From a checkpoint of a small self-supervised audio encoder (BEST-RQ).
Model: arch crnn, activation relu, depths [1, 2, 2], rnn lstm.
Training: adamw at rate 0.0034, 5200 steps, batches of 256.
Data: trained on short read English sentences (LibriTTS-R), 26041 training examples, 51.1 epochs.
Rows from block 3 of a small self-supervised audio encoder (BEST-RQ), named by matrix and row number. Each number is 500 + 25 x the weight over its row's rms, rounded and kept within 0 to 999. All counts start at 0. Numbers have three digits each.
After each channel's rows are labels from the 100 clips, of 14848, where the channel reaches its highest value: "top examples" is what is common among them; "loudest band" is the band of the loudest frequency at the time of the peak. Only what is clearly more common there than usual is listed. The data: short read English sentences (LibriTTS-R). In brackets: how many of the 100.
# conv: width-3 conv (model.blocks.3.conv.weight, 192x192x3, each kernel summed), inputs 0-95

conv.42:461495533543465445491504512486477484510481475530525532467441500542480515518475521477508510516510501511500499505493489518496536505530485544511500507473483517489497519533460555510490434486489489486508516523501515485540534477457480502455480527459534506506479509471499466489518507553506487506
top examples: voice: female (99)
loudest band: 4000 to 8000 Hz (31)

conv.1:481482488464526483466499507502475495490456463508509505500462484529522462503529519500497428487457491495461480527509511524552511533460504503493511514532505519521500503453481483531537498541527486488508485504494497525480489508450519485502503481452475513494528485468527476439494498495473512522
top examples: voice: male (73)
loudest band: 250 to 500 Hz (38)

conv.171:554478471531496516499543486511470425490494482512485517477486491478530526529528491498517454483509488481427517508523483541494489493525515493452508466490495538509540512497514510489490495498475486560482460516504502501508524476446546509476480563466472502534492502534502471452502513497516488490
top examples: voice: female (92)
loudest band: 4000 to 8000 Hz (51)

conv.131:509530487526509512496492482529494546492490478468476501485480551493546510463480469483517508463479534532480494498520494445530492503528474449500506545489514487522504471501468475499510500509474482540498510477479501481543474549511496437470517477527530526486513531523507474530494488467497500454
top examples: voice: male (86)
loudest band: 500 to 1000 Hz (27)

conv.182:501484515513532522531520514493480550498489479467504487525505526517456519497475532466473507467477545470508506514468489518474541492466485550538481489497484503476518532504492527540479484563519511474476507491483488448545508504452480506483515519495495497455511517518514474542538510535516502513
top examples: voice: female (99)
loudest band: 250 to 500 Hz (43); 500 to 1000 Hz (35)

conv.73:523490491463468541507506497462462465531472419526479456442546457528480501477511508499502518493521522466488497507522536548494506466479468473459481513524525486494512473494442514520506513502479493486507515520512472503514487548488461539496478515507495511500489485476503497479460510481504505468
top examples: the word "she" (37)
loudest band: 2000 to 4000 Hz (64); 4000 to 8000 Hz (28)

conv.117:533483492552524524499484503449455470458449493487489508501475472501512456477445498508536493519473490451484459463512474502499493497464507513440474488511498473512492484459486468471470497493502498431509496496491481482483529505507505487481497502492482492503486466482499463483485552510489519496
top examples: voice: female (94)
loudest band: 250 to 500 Hz (51)

conv.183:476532474441511469523485481507490485456527453529519490464465441479504491494458479515501509531514525501492474514549473490506490517486468474488486496500505487526425470491497485460542475519511465520507523514521512512530491510505485511488484514477518508520470493490516514506488497507439508495
top examples: voice: male (96)
loudest band: 4000 to 8000 Hz (43); 2000 to 4000 Hz (26)

conv.115:511446475544524516539555497477481506490526483470484499488499502560490517525520492537525477508487489469509527494488478544504536542490511526480498514515496526451547549519468518549447518509496530513517472471469482499506511511480526504484487509461454461491485501494492481488552512507516493514
top examples: voice: female (94)
loudest band: 250 to 500 Hz (44); 500 to 1000 Hz (31)

conv.168:511489510490483524491519502496504497500506455521470497511497514586479457526507489484515531526536501488464507476493516502524527516499479541527497492519501488466481516525495509574460479490469446480488476547488513504529544531467527474511480498453472496493487519469496494430521480493506524558
top examples: voice: female (90)
loudest band: 250 to 500 Hz (29)

conv.180:514453489508482509506551509499428488491438552505478515541484549474499539458480501499489506520510501550483539478517497502467504496474502490511502515467462474539466474518495456483483514497448499523462482514461480475518516458471491466470514510510508526530488515530504475492511516480511471505
top examples: voice: female (94)
loudest band: 250 to 500 Hz (39)

conv.39:500498515509565507512504523483516491500551493536537515499507472460522502507508512503503512473547509494471511494511514552532502526503494519496475473513531462496509507516481524524465484530547527475540529524484507497531541533472498486511488482478521499482490487507448529475517517506502566504
top examples: voice: female (85)
loudest band: 250 to 500 Hz (35)

conv.61:509514476456483500462483478469536511508485545484506509510541500494515509475522489500487506525502488486491477493527502510525463492454504471498552537534436491510470457498526464487500537492488543544495536474461451527466505495504477466558475499501533504499510527495495509467501510456452502497
top examples: voice: male (84)
loudest band: 500 to 1000 Hz (33)

conv.128:440532498509505518501532483490499505509495472491520513514464507480493504538480483472490542510481576483483483489490472492492508497506521524490450503501497485483481514545477542524479460500495499510486576527505482512532514540499461512473510485452517468480491531472492420518518544483528487484
top examples: voice: female (81)
loudest band: 250 to 500 Hz (38)

conv.150:522539499557519516489492435494512534527543514499492489540517524481478537471496518528484460520459505508515470461521512505538469486521540467494439517496481480467549486470529479479495528546486517534535488461444493498491496501479495511497518483496494515463487453512491537492495510471506495505
top examples: voice: male (95)
loudest band: 500 to 1000 Hz (57)

conv.48:505515488513505505549528474506454471478551553499515545489488496474507536505502523546497480520513478506535511475486490549503531527491510521499453514460484481502490477541495510530475500484519506509505505503512464484486498512443504518491478500463492487472479477506482482526551506507518553483
top examples: voice: female (94)
loudest band: 1000 to 2000 Hz (33); 500 to 1000 Hz (29)

conv.162:486509528476502490476518504493503491505488517487472527503476482524497528480516561487509504531496487503496526472497569510472500494495504486510541492532521521511556486473459460494507515518503472509505506501479499532481502488499540485508522541489485519510506550477524479480555533480496520490
top examples: voice: female (95)
loudest band: 250 to 500 Hz (44)

conv.102:471535471467522482508504526478495527485505516516522512468489523523520468477430531528495513482437507475490482472502499495505485549515492499488495521475524491494512496438465472473487466552542504520475514458510505512481517510475447448488471474503529518531456504487474450501516496496505472505
top examples: voice: female (87)
loudest band: 2000 to 4000 Hz (26); 4000 to 8000 Hz (25)

conv.118:469526458455505499497457484490526500501470472502506500487479503508510484434541484483480504517471514476549512494516511527533492497447518466460517505493553498521477473513506495490480508555510539562499467511534513489485488485544514505550475502556507511521513494506459500496491525470484525494
top examples: voice: male (90)
loudest band: 4000 to 8000 Hz (88)

conv.34:513495497468501479506466544506507439542479475527500512508496516506485524454498479501471499532496500473531487482510505541491522515443529536495504516473514485519456533525500494508521486507531515495525447555496489524474515425526476531506492518542495479504512501515540510480495515510473516526
top examples: voice: male (72)
loudest band: 4000 to 8000 Hz (46)

conv.79:518452517546529470468488540491500482546503501480457499510502514518474533536512517519507462521489535473491525474484523522470503532496479496509530496475499492492530535514485510539511471544497501468492455532483480467513510442484521519511514527487437474482503515507487502503541487521509499496
top examples: voice: female (82)
loudest band: 250 to 500 Hz (31)

conv.119:509478502530557518489525498508512533526499441473514516500488494517512506488503501512515521447488471474485459516483515481493533508521511525503455506505513510486515525471478524481508524540514509492546512498491496499569502537495523500533518480521498488461510507439493493483471531538517493531
top examples: voice: female (84)
loudest band: 250 to 500 Hz (64)

conv.142:525481509523532521492570471453504503448504449499507490510464494523525532524498508502495515492510496520461521494528517539497507499559497514452475510490502548480526481466492512516479512505516472545497487494518504530540511554420539461479490484448468498517530531529468468465498521515560488506
top examples: voice: female (93)
loudest band: 250 to 500 Hz (36)

conv.60:560477493518535503481502484536554494527538532534490452466555485474530518479542507517524502483486476511496493492514484547501514476514543505503509478518500524450545516461510480525518554534548480509510493463501502485506504451530534491533525503533492524506543472532468490499493504513501517529
top examples: voice: male (95)
loudest band: 250 to 500 Hz (30)

conv.153:525433501495496543498500511509553493480467464545487498487522491525517511467508482476499545548551508487447478455490504510494488515489538488497514473514478530482504534467469519506496508487505577495538500519505507509503556505559499479521538496525476514536505540525479492465511514470497514528
top examples: voice: male (76)
loudest band: 4000 to 8000 Hz (36)

conv.190:521491492476493533538533489491476524461484507494491517526488498469518513520494525490463529499492488560479513457492528495476495478531470463480483559471484559529540492531513510497457498500492504571510510507488511509524468565455517510515513522478494507527480481534481460539503495473475497485
top examples: voice: female (93)
loudest band: 500 to 1000 Hz (34)

conv.76:466477466529453509544548470470502540523510460509511505490488516482520497464471523474497516482480508481480476503510453507494503518482521516480514513507486497520514519543499500487442508431454515525488528515484479509504532568465467508507507476454510547521469524478457472460523504507504491497
top examples: voice: female (94)
loudest band: 500 to 1000 Hz (41); 1000 to 2000 Hz (25)

conv.28:520539453522492523510470483457532507531546514502480491459521544517497489465440480506475457503446499482528479548503498513497518529512519517533501518514454525496517513513477446531530524499473434539494499476479492504493498497500524502504519525493503503485510490477555475503484461519490458478
top examples: voice: male (85)
loudest band: 500 to 1000 Hz (25)

conv.176:542505521473530533534496484508506511468524495526460473517536462447487474523520504523521522480498519471517526513501471525514470470517517478465499540455547528512498501490536505518473559520537519505487525526529489515501480527440560477524507500475488528494501487527446495522490477482454560488
top examples: voice: male (75)
loudest band: 4000 to 8000 Hz (27)

conv.137:458513499529515503472543518486475463492497493494527522517503490525494463512512538492502463525524503504499592511498505530521510510485546514509509474512505524504503543522519549494504491509507481462467504487509530496462526453450504503499503529462523485463503497511521488480547499482491519493
top examples: voice: female (95)
loudest band: 250 to 500 Hz (63); 500 to 1000 Hz (29)

conv.38:527483428483483529492494501509490503543523543501474486506529513461508525477474503463471517514488473474559501503504491489512511513511479514488485504514455514492553551531497472470439524521487477466523529462471516503491493476480459512441489495502528523497499519497501511524528496492491549538
top examples: voice: male (78)
loudest band: 250 to 500 Hz (42)