From a checkpoint of a small self-supervised audio encoder (BEST-RQ): adamw at rate 0.0034, 5200 steps.
Rows from block 3 of a small self-supervised audio encoder (BEST-RQ), named by matrix and row number. Each number is 128 + 24 x the weight over its row's rms, rounded and kept within 0 to 255. All counts start at 0. Numbers have three digits each.
Before each channel's rows are labels from the 100 clips, of 14848, where the channel reaches its highest value: "strongest on" is what is common among them. Only what is clearly more common there than usual is listed. The data: short read English sentences (LibriTTS-R). In brackets: how many of the 100.
# conv: width-3 conv (model.blocks.3.conv.weight, 192x192x3, each kernel summed), inputs 0-95

strongest on: voice: female (86)
conv.146:110069121114108107151081116120067158151120137098124135152139147100121159092104119114122127123109164151154145120111137107112103115080147144166138161083112134133110111171156145132100153095100142134100096090089141092164129102068137135134151150133096123109131147160133127125152117070090118138

strongest on: voice: male (92)
conv.51:111131103164100164147099104109189122099192123161108120174134129125106133115130094113138157139134108149166129168133120121156141131120158122124056142171099102135129127131159152111128147098116157150178148141127089124099088158135101166076125085132122127117104125125091119164109160137160135137

strongest on: voice: female (96)
conv.103:121123100155149069135163131092106148119123118110132094126079127121112147151113149091104146144124151132135098105129124101093100104135118125134107125103132098134125091172136143165145094120099126141080124137134154082090122128178080140121157137115108135132080153127137112181125104119122150126

strongest on: voice: male (94)
conv.58:146124073113116133097108138114114111119156192177129152127175118138155130116154132138137118153122115123116123112206124151132108122123144102166167122161115136171107115129123114150144131121097101135119120129074138188085111122135155143135144120136129166188128136141120117088113116140115143150

strongest on: voice: female (94)
conv.134:143100108154136111120116129116112161090122141123154174145096128157158151108111081105111144148141102083111093116145097148159138112166135088153102125124076120126157113091122139076142061109088111118128146108133121112123146135132103150086157156146095170153121124168109104171101117143150111105

strongest on: voice: female (98)
conv.96:133145117154103092110132138112115126137134176134112114094136157134112134127096115113125115139101138148148127118096121124073142121167143109139164085136163163121168149170132155146117135119101118106138144120135153096114145151120133117119147218098117149146117150139124123192142108136143134144

strongest on: voice: female (85)
conv.125:119147144099140154162102140150116115147109157118163121132156076125104104125180108134151104136143100094181130153098148123110139132128120122184141085089157112142152149121163107163100109136142125112146102152113098115145138124119145139146126110147111139095075108133120149140157140129131115105

strongest on: voice: male (83)
conv.2:127113146112124152139099121140113108079116083133108093106134111161110112145132138155146113129094131146094161135099100116097122098100121109113118130151107151151072172119113142156154135101150102073129106145123113126149127121146151151153110134136133116121124123110133105097106116137123117133

strongest on: voice: male (73)
conv.27:145168112084086157101116120115115102120136113123182130129122116142177134111119133118139192137121147131126093103142100122087187115136126102112122151110087145138143114119140073116124138150093156145129172118132132125135136137150102152148107103151127110127152113083125150149123172165122149094

strongest on: voice: male (97)
conv.69:105134133104108135101137108108154132142135123116129123124183160146119148123123134093082099087155102142111150060138142110151140143119152156068124143156116060124090113092118080131173125124139134136102132122146087159077116124093101134149101093121098107125124144135109122127111160101120162128

strongest on: voice: female (82)
conv.93:091142138156122128170101114111093117100110170146122144137089096100139132126142119136124146128136141151114141143137120101097077120207131111083108118117133136178174139125117149076139105131109115126144113162157157103120122083142105167126128138077139147155111132149150123165140129120130139105

strongest on: the word "to" (39)
conv.83:141190144108105133136068133143172110112152151132153123127090129127119105098120109099153181128138138150122140140116126150143096105106138114087108120131107203124134173109127129114140141145197141154118148127144134124141117125127120107131126110128162151132132107125080142140153113118144141117

strongest on: voice: male (89)
conv.154:117108121124134141100100146133169124138113129147123152137207156161108100084142147139121137119179092115152126153120126113148135124130168160173094096136108076124160175114106128169103099122169155127195132130093094159110151109145113133164109093149108129111141094111103138112151148099132122104

strongest on: voice: male (88)
conv.166:158159141134118132096146127170151132127116172123127107130141135181130150108095080120121133138140122112117124112120147091128103131127138157076133139146173113147149089106131081086147120137118137118106121130163110122120096092152135131097141138142157143149121124130148100177132134113128166152

strongest on: voice: male (78)
conv.105:104168147059128135128105140134126144152099088083161143120139164138151167117165113150133115130115133113153145146108112134150152138098144151134138146096092106135110132073117041136127126152140171148162150135123130124144145091180091152179138090184107123109164128143129108137133170131120132121

strongest on: voice: male (86)
conv.104:086157123094117119134101115154085133154141156095133102152100122135110128106148120143121136115102143113116117139100094130114129114130111091096098137151124114125120102118077097117107180121133139104138184138107119114135129128129109119125158110146128144117138101156137121089093141102144118080

strongest on: voice: male (88)
conv.23:170160113155114130147169115133183132167164148144102110128140149163150119114145165123138119144157150146127185130156140161110134113132116131148162108180104142131155160079130127144186165135120108061123115135157130124104100101147129126136117130179121137113139151154112171121109125144150149120

strongest on: voice: male (72)
conv.25:133110144098122111140111155133113182123066142122135121117096142139133108133104066080113165119177099154122146117125123096095111110128116117141131116126112119138062147141140123131134100141121094135088132125118116141138142106133143085107113130149111149116137131128172099166130130120125150142

strongest on: voice: female (88)
conv.188:082150149123142090113146107119107148142173119078135103116109147123144103141131159162154110126129144163141113097095185114112121129134108134107128115075169105098113113130129147119084118163156172151125174094140156138165130139130119097126156148089129111103153140133117105117156140069128145117

strongest on: voice: male (90)
conv.149:121177130081121139120139128125124123153167183147156163152173111110171142152121138129118113150119136146100147109142121116120112105167107130117190145126166105141116139096140147139145141135088151139094151153162161178107110149119118145168122109126141154140147164153104172113143102130103126123

strongest on: voice: male (74)
conv.52:124174146118096137162118169121130114113135135146142110106105103113140119088095100094093140120126141122116128106162053121127105105112100101171130163135139158166125111100105134094170085100114131120131148163147127097104143095189102116123139120139132141175111144149063143164108116159119146125

strongest on: voice: male (86)
conv.160:122145158161114130128126110126184156125175152157125077122106144214138132108125120135173135146130161157130108136159134120130118125119135132110092126148142117108137147118096139159158137134138164164168140121149117123129086137179121119124161126141118158139123146140095057164128125098143146117

strongest on: voice: female (91)
conv.24:123161157115158122168100166133106118142144151130154151085113090119124116150124124097148155104109106149096138160130126105130123105166125102105156110150121158131118124151113154175122121120136116169123175161106141125155146139082135122133097146117129162156121130119112130098174127185124100119

strongest on: voice: male (74); the word "he" (30)
conv.132:081104133112143132128159139111113111105111093114126142132119121098089058108179137095115156128141161155091146184111123096119104105101107125130152110165128139128102101102110160087145125107124118124124166146166135176116150160141126103139125105112147121141142140115169127059122129118090124153

strongest on: voice: male (75)
conv.15:174139136110135135175103124146125159128141103147124124147156126141124128110130091141131136165097195125084150091174117097108116081087096126122057152139124090135125128128139128143116140143153142098144142117121090127143145119114138133119105102123126140126094115134123147149082154121110136122

strongest on: voice: male (85)
conv.94:141122141118127125053124113078112120120108108100132147131155147146174173131085107100101148130113112129113098114144139137118166132165136125153108125117119128131114106132127079117164119136094128119100151111122073105116139139140103159109103136146160138143132141121121097152108126180175126138

strongest on: voice: female (85)
conv.138:162110130117109128145133114113103104100094152163109150132107106107139121143117132135096156136153152166064153083156125133119092124159107096077130122144108143134109103118157126133157141132094135186105137139125115135110130144086128104120089152124097129167102134111100173169080148136134128149

strongest on: voice: female (99)
conv.40:100130104122108110121141143109084111122101109105123141119085100123107079136113114098083123133141157148138144140136149159134106125112115134155140139127178159169125087141124157105146111112097085106109146159160160133128119118114146134110091186080092154144127143164154163125110092125053146129

strongest on: voice: female (83)
conv.70:147112125124138137107085116130147171107114130099143144135155129142123077100078073108126140087150124118152144142138108126157098143114135165121124143139132066134140060129159121128107135110120159123103143092118105130139110143101135119118138120123100159119113075153094136128153125093125127142

strongest on: voice: male (74)
conv.10:160104133149118154140148088117146132119126136144121119128116082081128143099138156136146160105127103153117129152154144124130145115108136156099108140209133106158139065131132146114104188136090131137131136115128126152100077141083109181120107127122150129130120085131096154123065168137135145125

strongest on: voice: female (92)
conv.116:147118148169110121132118126119114129108104132154122149160115117167157173142098120096120126118153096146142130173102153084126139150189129107090128131152092156162135118114086136096154093124123101100117136135105129139110123125114137143122154108116141142128120143136131126144134125158205155131

strongest on: voice: female (96)
conv.163:150154113089135123128130144122108111189104186142125144151154132122119126187125142133126112157114150106138170141155093119112125135120144153138129149133127146135133138161136118140099122147109125064106156112124134119101121082085147170130107148116133107116130161129117155104150111137085084150

strongest on: voice: female (92)
conv.30:126094141099121127181106128115132071127105113141105134129063139107125170095178111125109124163141156111120175091141169139134116122100112084087109142134120121154131129141161123115113104151116123144151122147098119144131152120107131137145123123138102133147118138148124117092148124112107139143

strongest on: voice: male (76)
conv.165:125097173152140104121139107119128115156156119125174092127087180150108140143159178173168109154103130116133106130166117138107104097124115114154117162116079127129120095099145138123129175141131170139138117102131146109115129100171175139151142131147133134116125170135071122132113110152162137127

strongest on: voice: male (94)
conv.164:156134150091177151119122104105116077105149072116118116114144111109142143145133107104120097143130105084077147088166105135165136109118138080110121084105142139140123128090130096151170127143136097110120093124137131123116131124174141155167068112159115126134088130127100104125104142161130164148

strongest on: voice: male (90)
conv.161:163146109061151125091078134161157127107098111123137121103132128103149125135127133140118141108116150171154123160115137153128139110151123100146173144092108135131117138110146070138125149142103108126097139143123122139140107115140165102171157149172108102111176110146209133121104160094094102094

strongest on: voice: male (74)
conv.84:096196113082109100151079123136129149145132172107119125130166149111114143128180144125154162131110154146167146126110149143137128151119101094179130139119124117124116132109156053179113122097096173160126156138112129122098102119115153146179102105123145133095143126094147153159118152144110119103

strongest on: voice: male (77)
conv.4:101095143126122160132116120124126068127147109124096114121126157129151139137132149158152097121111126097091123121145107132086148118090111111128095120125082138092121142068111125115132131086116120106132100127128124115103177137158110158144094111133133115130115162182091102112122128176152157126

strongest on: the word "of" (25)
conv.49:122152138091138141106029131113126124138118119133166158129160119154167147085170124123130098138129137118133151124170091165143121129111170123130131127094130083187136125113160098130149105146145130137124099121123099128099136080162083203120111105176136112131138106154132159135125160132085106099

strongest on: voice: male (95)
conv.99:165119137100128150105095098169155135136176139133093110102219127129150121135137147127111103084092116134113119123158131135153164112137152148146191117116123145118116134125147071154126185175092122147109131104117124101138123105111156146174114136179152172130156115148100126109137139149135131131