A small self-supervised audio encoder (BEST-RQ), trained from scratch.
Model: log mel input, norm batchnorm, depths [1, 2, 2], rnn lstm.
Data: trained on short read English sentences (LibriTTS-R), 26041 training examples.
Rows from block 4 of a small self-supervised audio encoder (BEST-RQ), named by matrix and row number. Each number is 50 + 10 x the weight over its row's rms, rounded and kept within 0 to 99. All counts start at 0.
Before each channel's rows are labels from the 100 clips, of 14848, where the channel reaches its highest value: "strongest on" is what is common among them. Only what is clearly more common there than usual is listed. The data: short read English sentences (LibriTTS-R).
# conv: width-3 conv (model.blocks.4.conv.weight, 192x192x3, each kernel summed), inputs 64-127

strongest on: voice: male
conv.156:48 37 62 48 56 77 57 66 43 51 49 44 52 45 55 40 51 55 66 50 54 33 51 48 50 61 62 43 54 49 64 44 54 51 61 61 79 49 75 60 55 62 39 58 50 46 57 36 35 53 54 30 70 51 46 53 52 55 30 49 62 33 44 53

strongest on: voice: male
conv.35:54 50 63 50 47 50 50 39 43 62 44 43 42 48 49 63 54 47 36 53 46 59 62 47 55 37 46 60 63 37 48 48 43 32 52 85 57 50 45 70 53 63 47 57 68 54 50 48 18 61 57 42 36 42 65 55 43 69 35 65 44 41 53 38

strongest on: voice: male
conv.8:25 77 72 58 59 61 39 50 46 40 37 44 41 61 40 52 53 56 51 49 69 58 64 51 38 51 48 53 50 62 40 32 49 51 44 61 40 51 32 49 48 54 66 63 46 59 49 58 60 61 33 40 45 51 51 57 45 51 48 61 59 76 60 59

strongest on: voice: female
conv.153:48 39 53 75 46 53 49 51 42 50 60 44 55 51 43 48 54 75 38 54 38 40 65 56 57 72 47 55 37 52 73 48 54 62 56 51 49 54 54 51 52 32 30 46 50 48 41 43 48 58 54 50 87 51 43 52 45 61 57 63 66 34 44 52

strongest on: the word "he"
conv.82:60 66 53 47 52 50 55 53 51 52 56 47 45 62 51 59 38 43 61 47 53 59 46 48 46 54 48 47 54 45 47 54 48 31 47 42 58 49 46 60 42 63 38 65 66 56 55 55 57 32 48 60 64 46 42 75 54 53 39 51 67 57 57 70

strongest on: voice: male
conv.184:52 45 55 29 47 55 53 39 44 54 50 41 45 58 36 45 45 55 46 60 44 62 50 71 56 35 62 67 48 49 61 48 56 43 40 56 34 64 36 41 31 38 46 59 54 47 49 45 37 36 47 56 75 48 52 62 40 48 47 62 49 46 43 53

strongest on: voice: female
conv.75:63 55 58 51 46 55 54 55 47 45 60 55 53 36 64 50 65 49 52 56 51 54 45 58 41 49 44 45 55 55 51 62 57 41 48 53 52 41 70 43 40 41 64 54 45 44 33 53 44 60 50 64 48 57 39 38 59 41 45 54 60 64 47 26

strongest on: voice: male
conv.148:55 42 42 61 42 55 57 54 48 45 60 52 52 38 56 68 49 58 63 41 56 54 45 65 53 53 41 58 57 55 50 54 38 38 46 68 61 57 39 55 50 56 49 56 65 43 36 51 36 38 39 49 64 39 59 47 45 53 48 72 61 43 54 46

strongest on: voice: female
conv.152:43 67 51 44 43 62 46 39 54 48 68 67 59 60 50 66 41 32 54 47 63 62 43 46 40 46 58 58 50 47 55 28 55 40 45 49 44 45 51 36 43 66 49 39 53 47 57 62 69 41 49 60 54 47 56 40 34 54 54 49 53 53 59 61

strongest on: the word "he"
conv.89:40 57 43 82 66 52 58 40 48 69 38 36 60 55 38 45 58 50 37 57 46 53 65 36 38 55 61 53 44 47 40 39 44 56 48 49 52 40 42 41 53 50 66 53 53 51 71 72 58 49 49 40 49 61 56 60 43 37 43 59 41 37 59 78

strongest on: voice: female
conv.91:48 70 49 40 44 65 62 47 40 56 35 31 41 54 39 70 55 42 54 39 29 62 73 34 43 38 61 43 34 48 33 38 38 48 48 49 57 36 55 60 55 45 53 48 47 48 48 67 47 34 45 60 29 67 56 48 56 31 51 49 59 52 47 68

strongest on: the word "what"
conv.162:36 65 52 40 52 63 51 51 43 45 52 75 45 63 56 70 74 47 80 50 62 82 40 54 56 56 42 67 49 51 59 61 56 63 63 57 50 57 50 59 55 55 49 46 45 64 48 64 54 60 35 58 52 48 62 51 56 64 56 38 52 80 45 46

strongest on: voice: male
conv.85:58 43 48 54 53 53 56 63 55 51 68 65 53 50 61 48 67 47 40 55 71 43 54 54 57 56 49 56 71 60 61 55 55 59 61 56 72 60 63 52 63 65 53 76 69 62 46 47 46 41 68 52 41 45 68 52 59 78 47 48 61 53 45 49

strongest on: voice: female
conv.79:68 38 60 48 74 46 47 61 39 55 44 49 54 48 48 46 50 69 43 56 38 48 49 54 68 53 67 41 54 60 48 45 58 66 48 59 57 53 55 60 64 38 52 49 38 42 60 42 56 49 56 59 64 52 39 56 52 56 52 42 47 25 49 57

strongest on: voice: female
conv.132:49 51 36 58 45 55 50 61 71 51 50 51 48 59 50 74 42 32 46 56 46 56 47 48 61 36 57 67 50 53 37 40 60 49 66 56 55 55 41 46 56 57 53 47 70 58 71 47 37 57 42 79 59 66 51 58 53 51 66 51 38 51 60 46

strongest on: voice: female
conv.129:41 55 45 66 39 50 69 42 49 32 44 56 39 60 40 65 57 50 43 53 48 43 53 52 44 42 38 53 42 46 41 53 71 49 57 55 41 46 43 46 40 46 42 38 44 51 50 47 41 44 43 70 40 51 49 28 42 44 54 54 53 56 52 53

strongest on: voice: male
conv.95:39 48 67 47 59 41 50 60 76 41 23 60 51 32 56 49 44 41 53 55 57 34 56 60 60 42 46 47 56 43 55 54 44 56 45 51 51 39 38 44 55 56 69 67 38 56 46 60 39 67 51 68 44 41 58 65 38 50 51 51 54 44 53 53

strongest on: voice: female
conv.119:52 56 43 53 61 47 48 40 51 44 39 43 69 47 48 42 53 37 47 50 40 80 56 44 55 47 52 52 65 60 53 53 67 53 65 50 42 45 31 35 50 47 53 57 37 57 66 49 73 60 45 69 63 47 43 76 57 49 60 56 60 59 50 53

strongest on: voice: female
conv.1:48 36 43 49 39 67 58 48 55 39 43 48 53 40 44 46 58 50 45 46 41 39 55 37 58 64 76 40 65 59 42 42 41 45 45 54 60 53 72 58 57 49 68 50 47 50 66 35 39 49 70 54 48 55 52 40 67 56 52 56 39 38 52 45

strongest on: voice: male
conv.112:44 55 65 40 54 68 43 52 44 59 60 60 46 52 60 54 70 52 53 62 59 48 58 46 44 47 66 54 51 50 51 46 27 65 52 65 50 53 58 44 50 68 40 36 53 46 54 62 59 52 48 45 52 66 63 56 50 49 33 57 44 48 51 54

strongest on: voice: male
conv.62:54 55 56 46 67 53 63 41 45 58 59 48 53 60 54 53 67 46 54 57 55 59 67 47 47 44 55 66 54 53 59 56 29 66 53 71 57 52 60 22 43 53 42 48 62 50 48 29 41 68 60 46 46 53 48 71 48 67 60 38 53 48 42 47

strongest on: voice: female
conv.59:59 53 38 53 45 45 55 46 64 32 39 37 63 50 57 49 53 47 59 48 52 52 45 56 57 59 44 41 64 43 58 63 67 58 49 65 69 54 39 72 31 42 73 54 60 52 38 40 45 60 62 55 33 26 44 42 44 44 59 52 59 60 39 39

strongest on: voice: male
conv.143:58 44 66 54 61 57 57 50 41 67 56 58 40 35 61 55 32 64 46 56 56 50 53 53 57 57 62 58 63 52 55 52 46 33 49 81 63 53 58 46 58 50 49 46 65 51 62 40 40 63 51 40 41 44 50 52 57 58 57 65 55 50 53 45

strongest on: voice: male
conv.98:67 40 45 56 44 49 60 42 40 44 54 56 50 38 45 41 53 42 42 67 63 42 56 63 49 60 44 48 63 53 43 40 61 49 51 63 59 48 44 57 48 61 38 72 55 56 58 41 44 34 72 47 39 52 48 55 57 54 53 47 52 38 61 40

strongest on: voice: male
conv.114:49 52 44 39 48 58 52 39 41 56 55 42 42 41 79 41 47 50 50 33 41 53 41 57 44 52 54 37 64 51 58 57 50 49 44 53 50 36 36 49 40 52 42 36 46 22 52 53 61 49 46 48 53 48 46 50 41 50 40 58 50 34 51 34

strongest on: voice: male
conv.135:51 64 48 64 64 46 51 35 50 56 55 67 44 51 37 64 51 64 56 57 37 44 59 43 45 58 55 48 37 52 40 74 37 60 47 49 53 52 55 47 60 41 49 32 52 46 56 65 69 46 37 54 57 50 46 54 47 63 54 50 51 35 57 53

strongest on: voice: male
conv.58:51 61 63 46 46 57 55 48 53 53 53 54 51 47 53 54 52 39 34 62 62 40 53 53 45 56 46 46 39 43 58 38 40 50 44 71 49 39 52 47 36 53 46 52 58 45 50 58 50 59 67 41 53 56 43 39 42 44 55 77 51 66 49 56

strongest on: voice: male
conv.105:46 58 49 58 51 59 52 36 53 65 64 45 56 49 58 52 59 42 48 55 54 53 36 47 45 43 47 51 66 54 76 43 29 67 54 54 59 37 62 56 48 57 48 65 57 48 50 49 48 28 54 47 49 54 53 57 49 50 34 60 58 39 56 41

strongest on: the word "he"
conv.165:50 63 47 23 58 57 52 29 55 54 63 42 59 67 52 49 34 40 50 57 57 63 66 47 50 46 39 69 67 42 67 37 34 51 69 46 48 55 62 46 45 61 63 43 72 51 59 36 54 38 51 44 39 60 42 65 44 57 52 62 49 41 51 62

strongest on: voice: female
conv.38:55 56 55 42 64 38 52 59 54 47 49 51 74 42 61 50 44 43 44 46 43 45 58 46 37 42 42 39 63 40 58 29 77 49 58 46 58 36 53 59 43 32 70 30 56 44 46 45 63 46 44 59 48 42 51 48 35 56 53 52 47 33 55 47

strongest on: voice: female
conv.180:52 51 44 50 45 62 53 48 45 55 68 37 48 64 51 76 43 54 41 57 56 69 55 58 49 49 45 61 47 55 41 38 57 23 50 50 33 51 51 42 44 58 48 53 64 64 71 63 65 33 61 55 61 68 47 64 53 48 67 62 40 72 53 50

strongest on: voice: female
conv.33:68 43 44 51 42 52 64 65 42 51 55 44 48 51 59 55 40 44 39 58 48 59 64 54 50 44 61 57 71 54 41 65 39 48 40 44 43 57 64 62 46 40 56 56 52 56 61 50 59 56 55 45 42 67 42 45 66 50 41 61 48 58 62 66

strongest on: voice: female
conv.61:38 42 58 48 51 28 51 64 55 53 47 48 39 40 43 37 49 61 48 52 41 50 43 58 63 64 57 41 51 49 37 47 38 40 41 53 40 65 41 33 71 58 54 60 31 31 48 45 53 40 48 43 42 63 32 35 63 61 51 42 41 53 44 43

strongest on: voice: male
conv.133:42 50 53 40 56 60 47 51 50 49 46 67 47 40 66 63 88 45 64 43 50 54 40 55 53 48 40 57 54 55 58 24 74 62 72 68 49 52 48 57 44 45 40 39 47 56 54 66 48 52 37 54 52 41 43 49 64 62 57 49 55 61 42 44

strongest on: voice: female
conv.73:65 38 47 40 43 48 40 38 48 43 33 50 46 56 45 62 59 69 41 52 56 56 40 55 37 71 56 43 46 53 33 54 34 62 51 40 53 53 62 41 64 43 56 46 46 55 47 52 51 55 42 53 33 58 46 41 64 54 49 42 37 39 56 47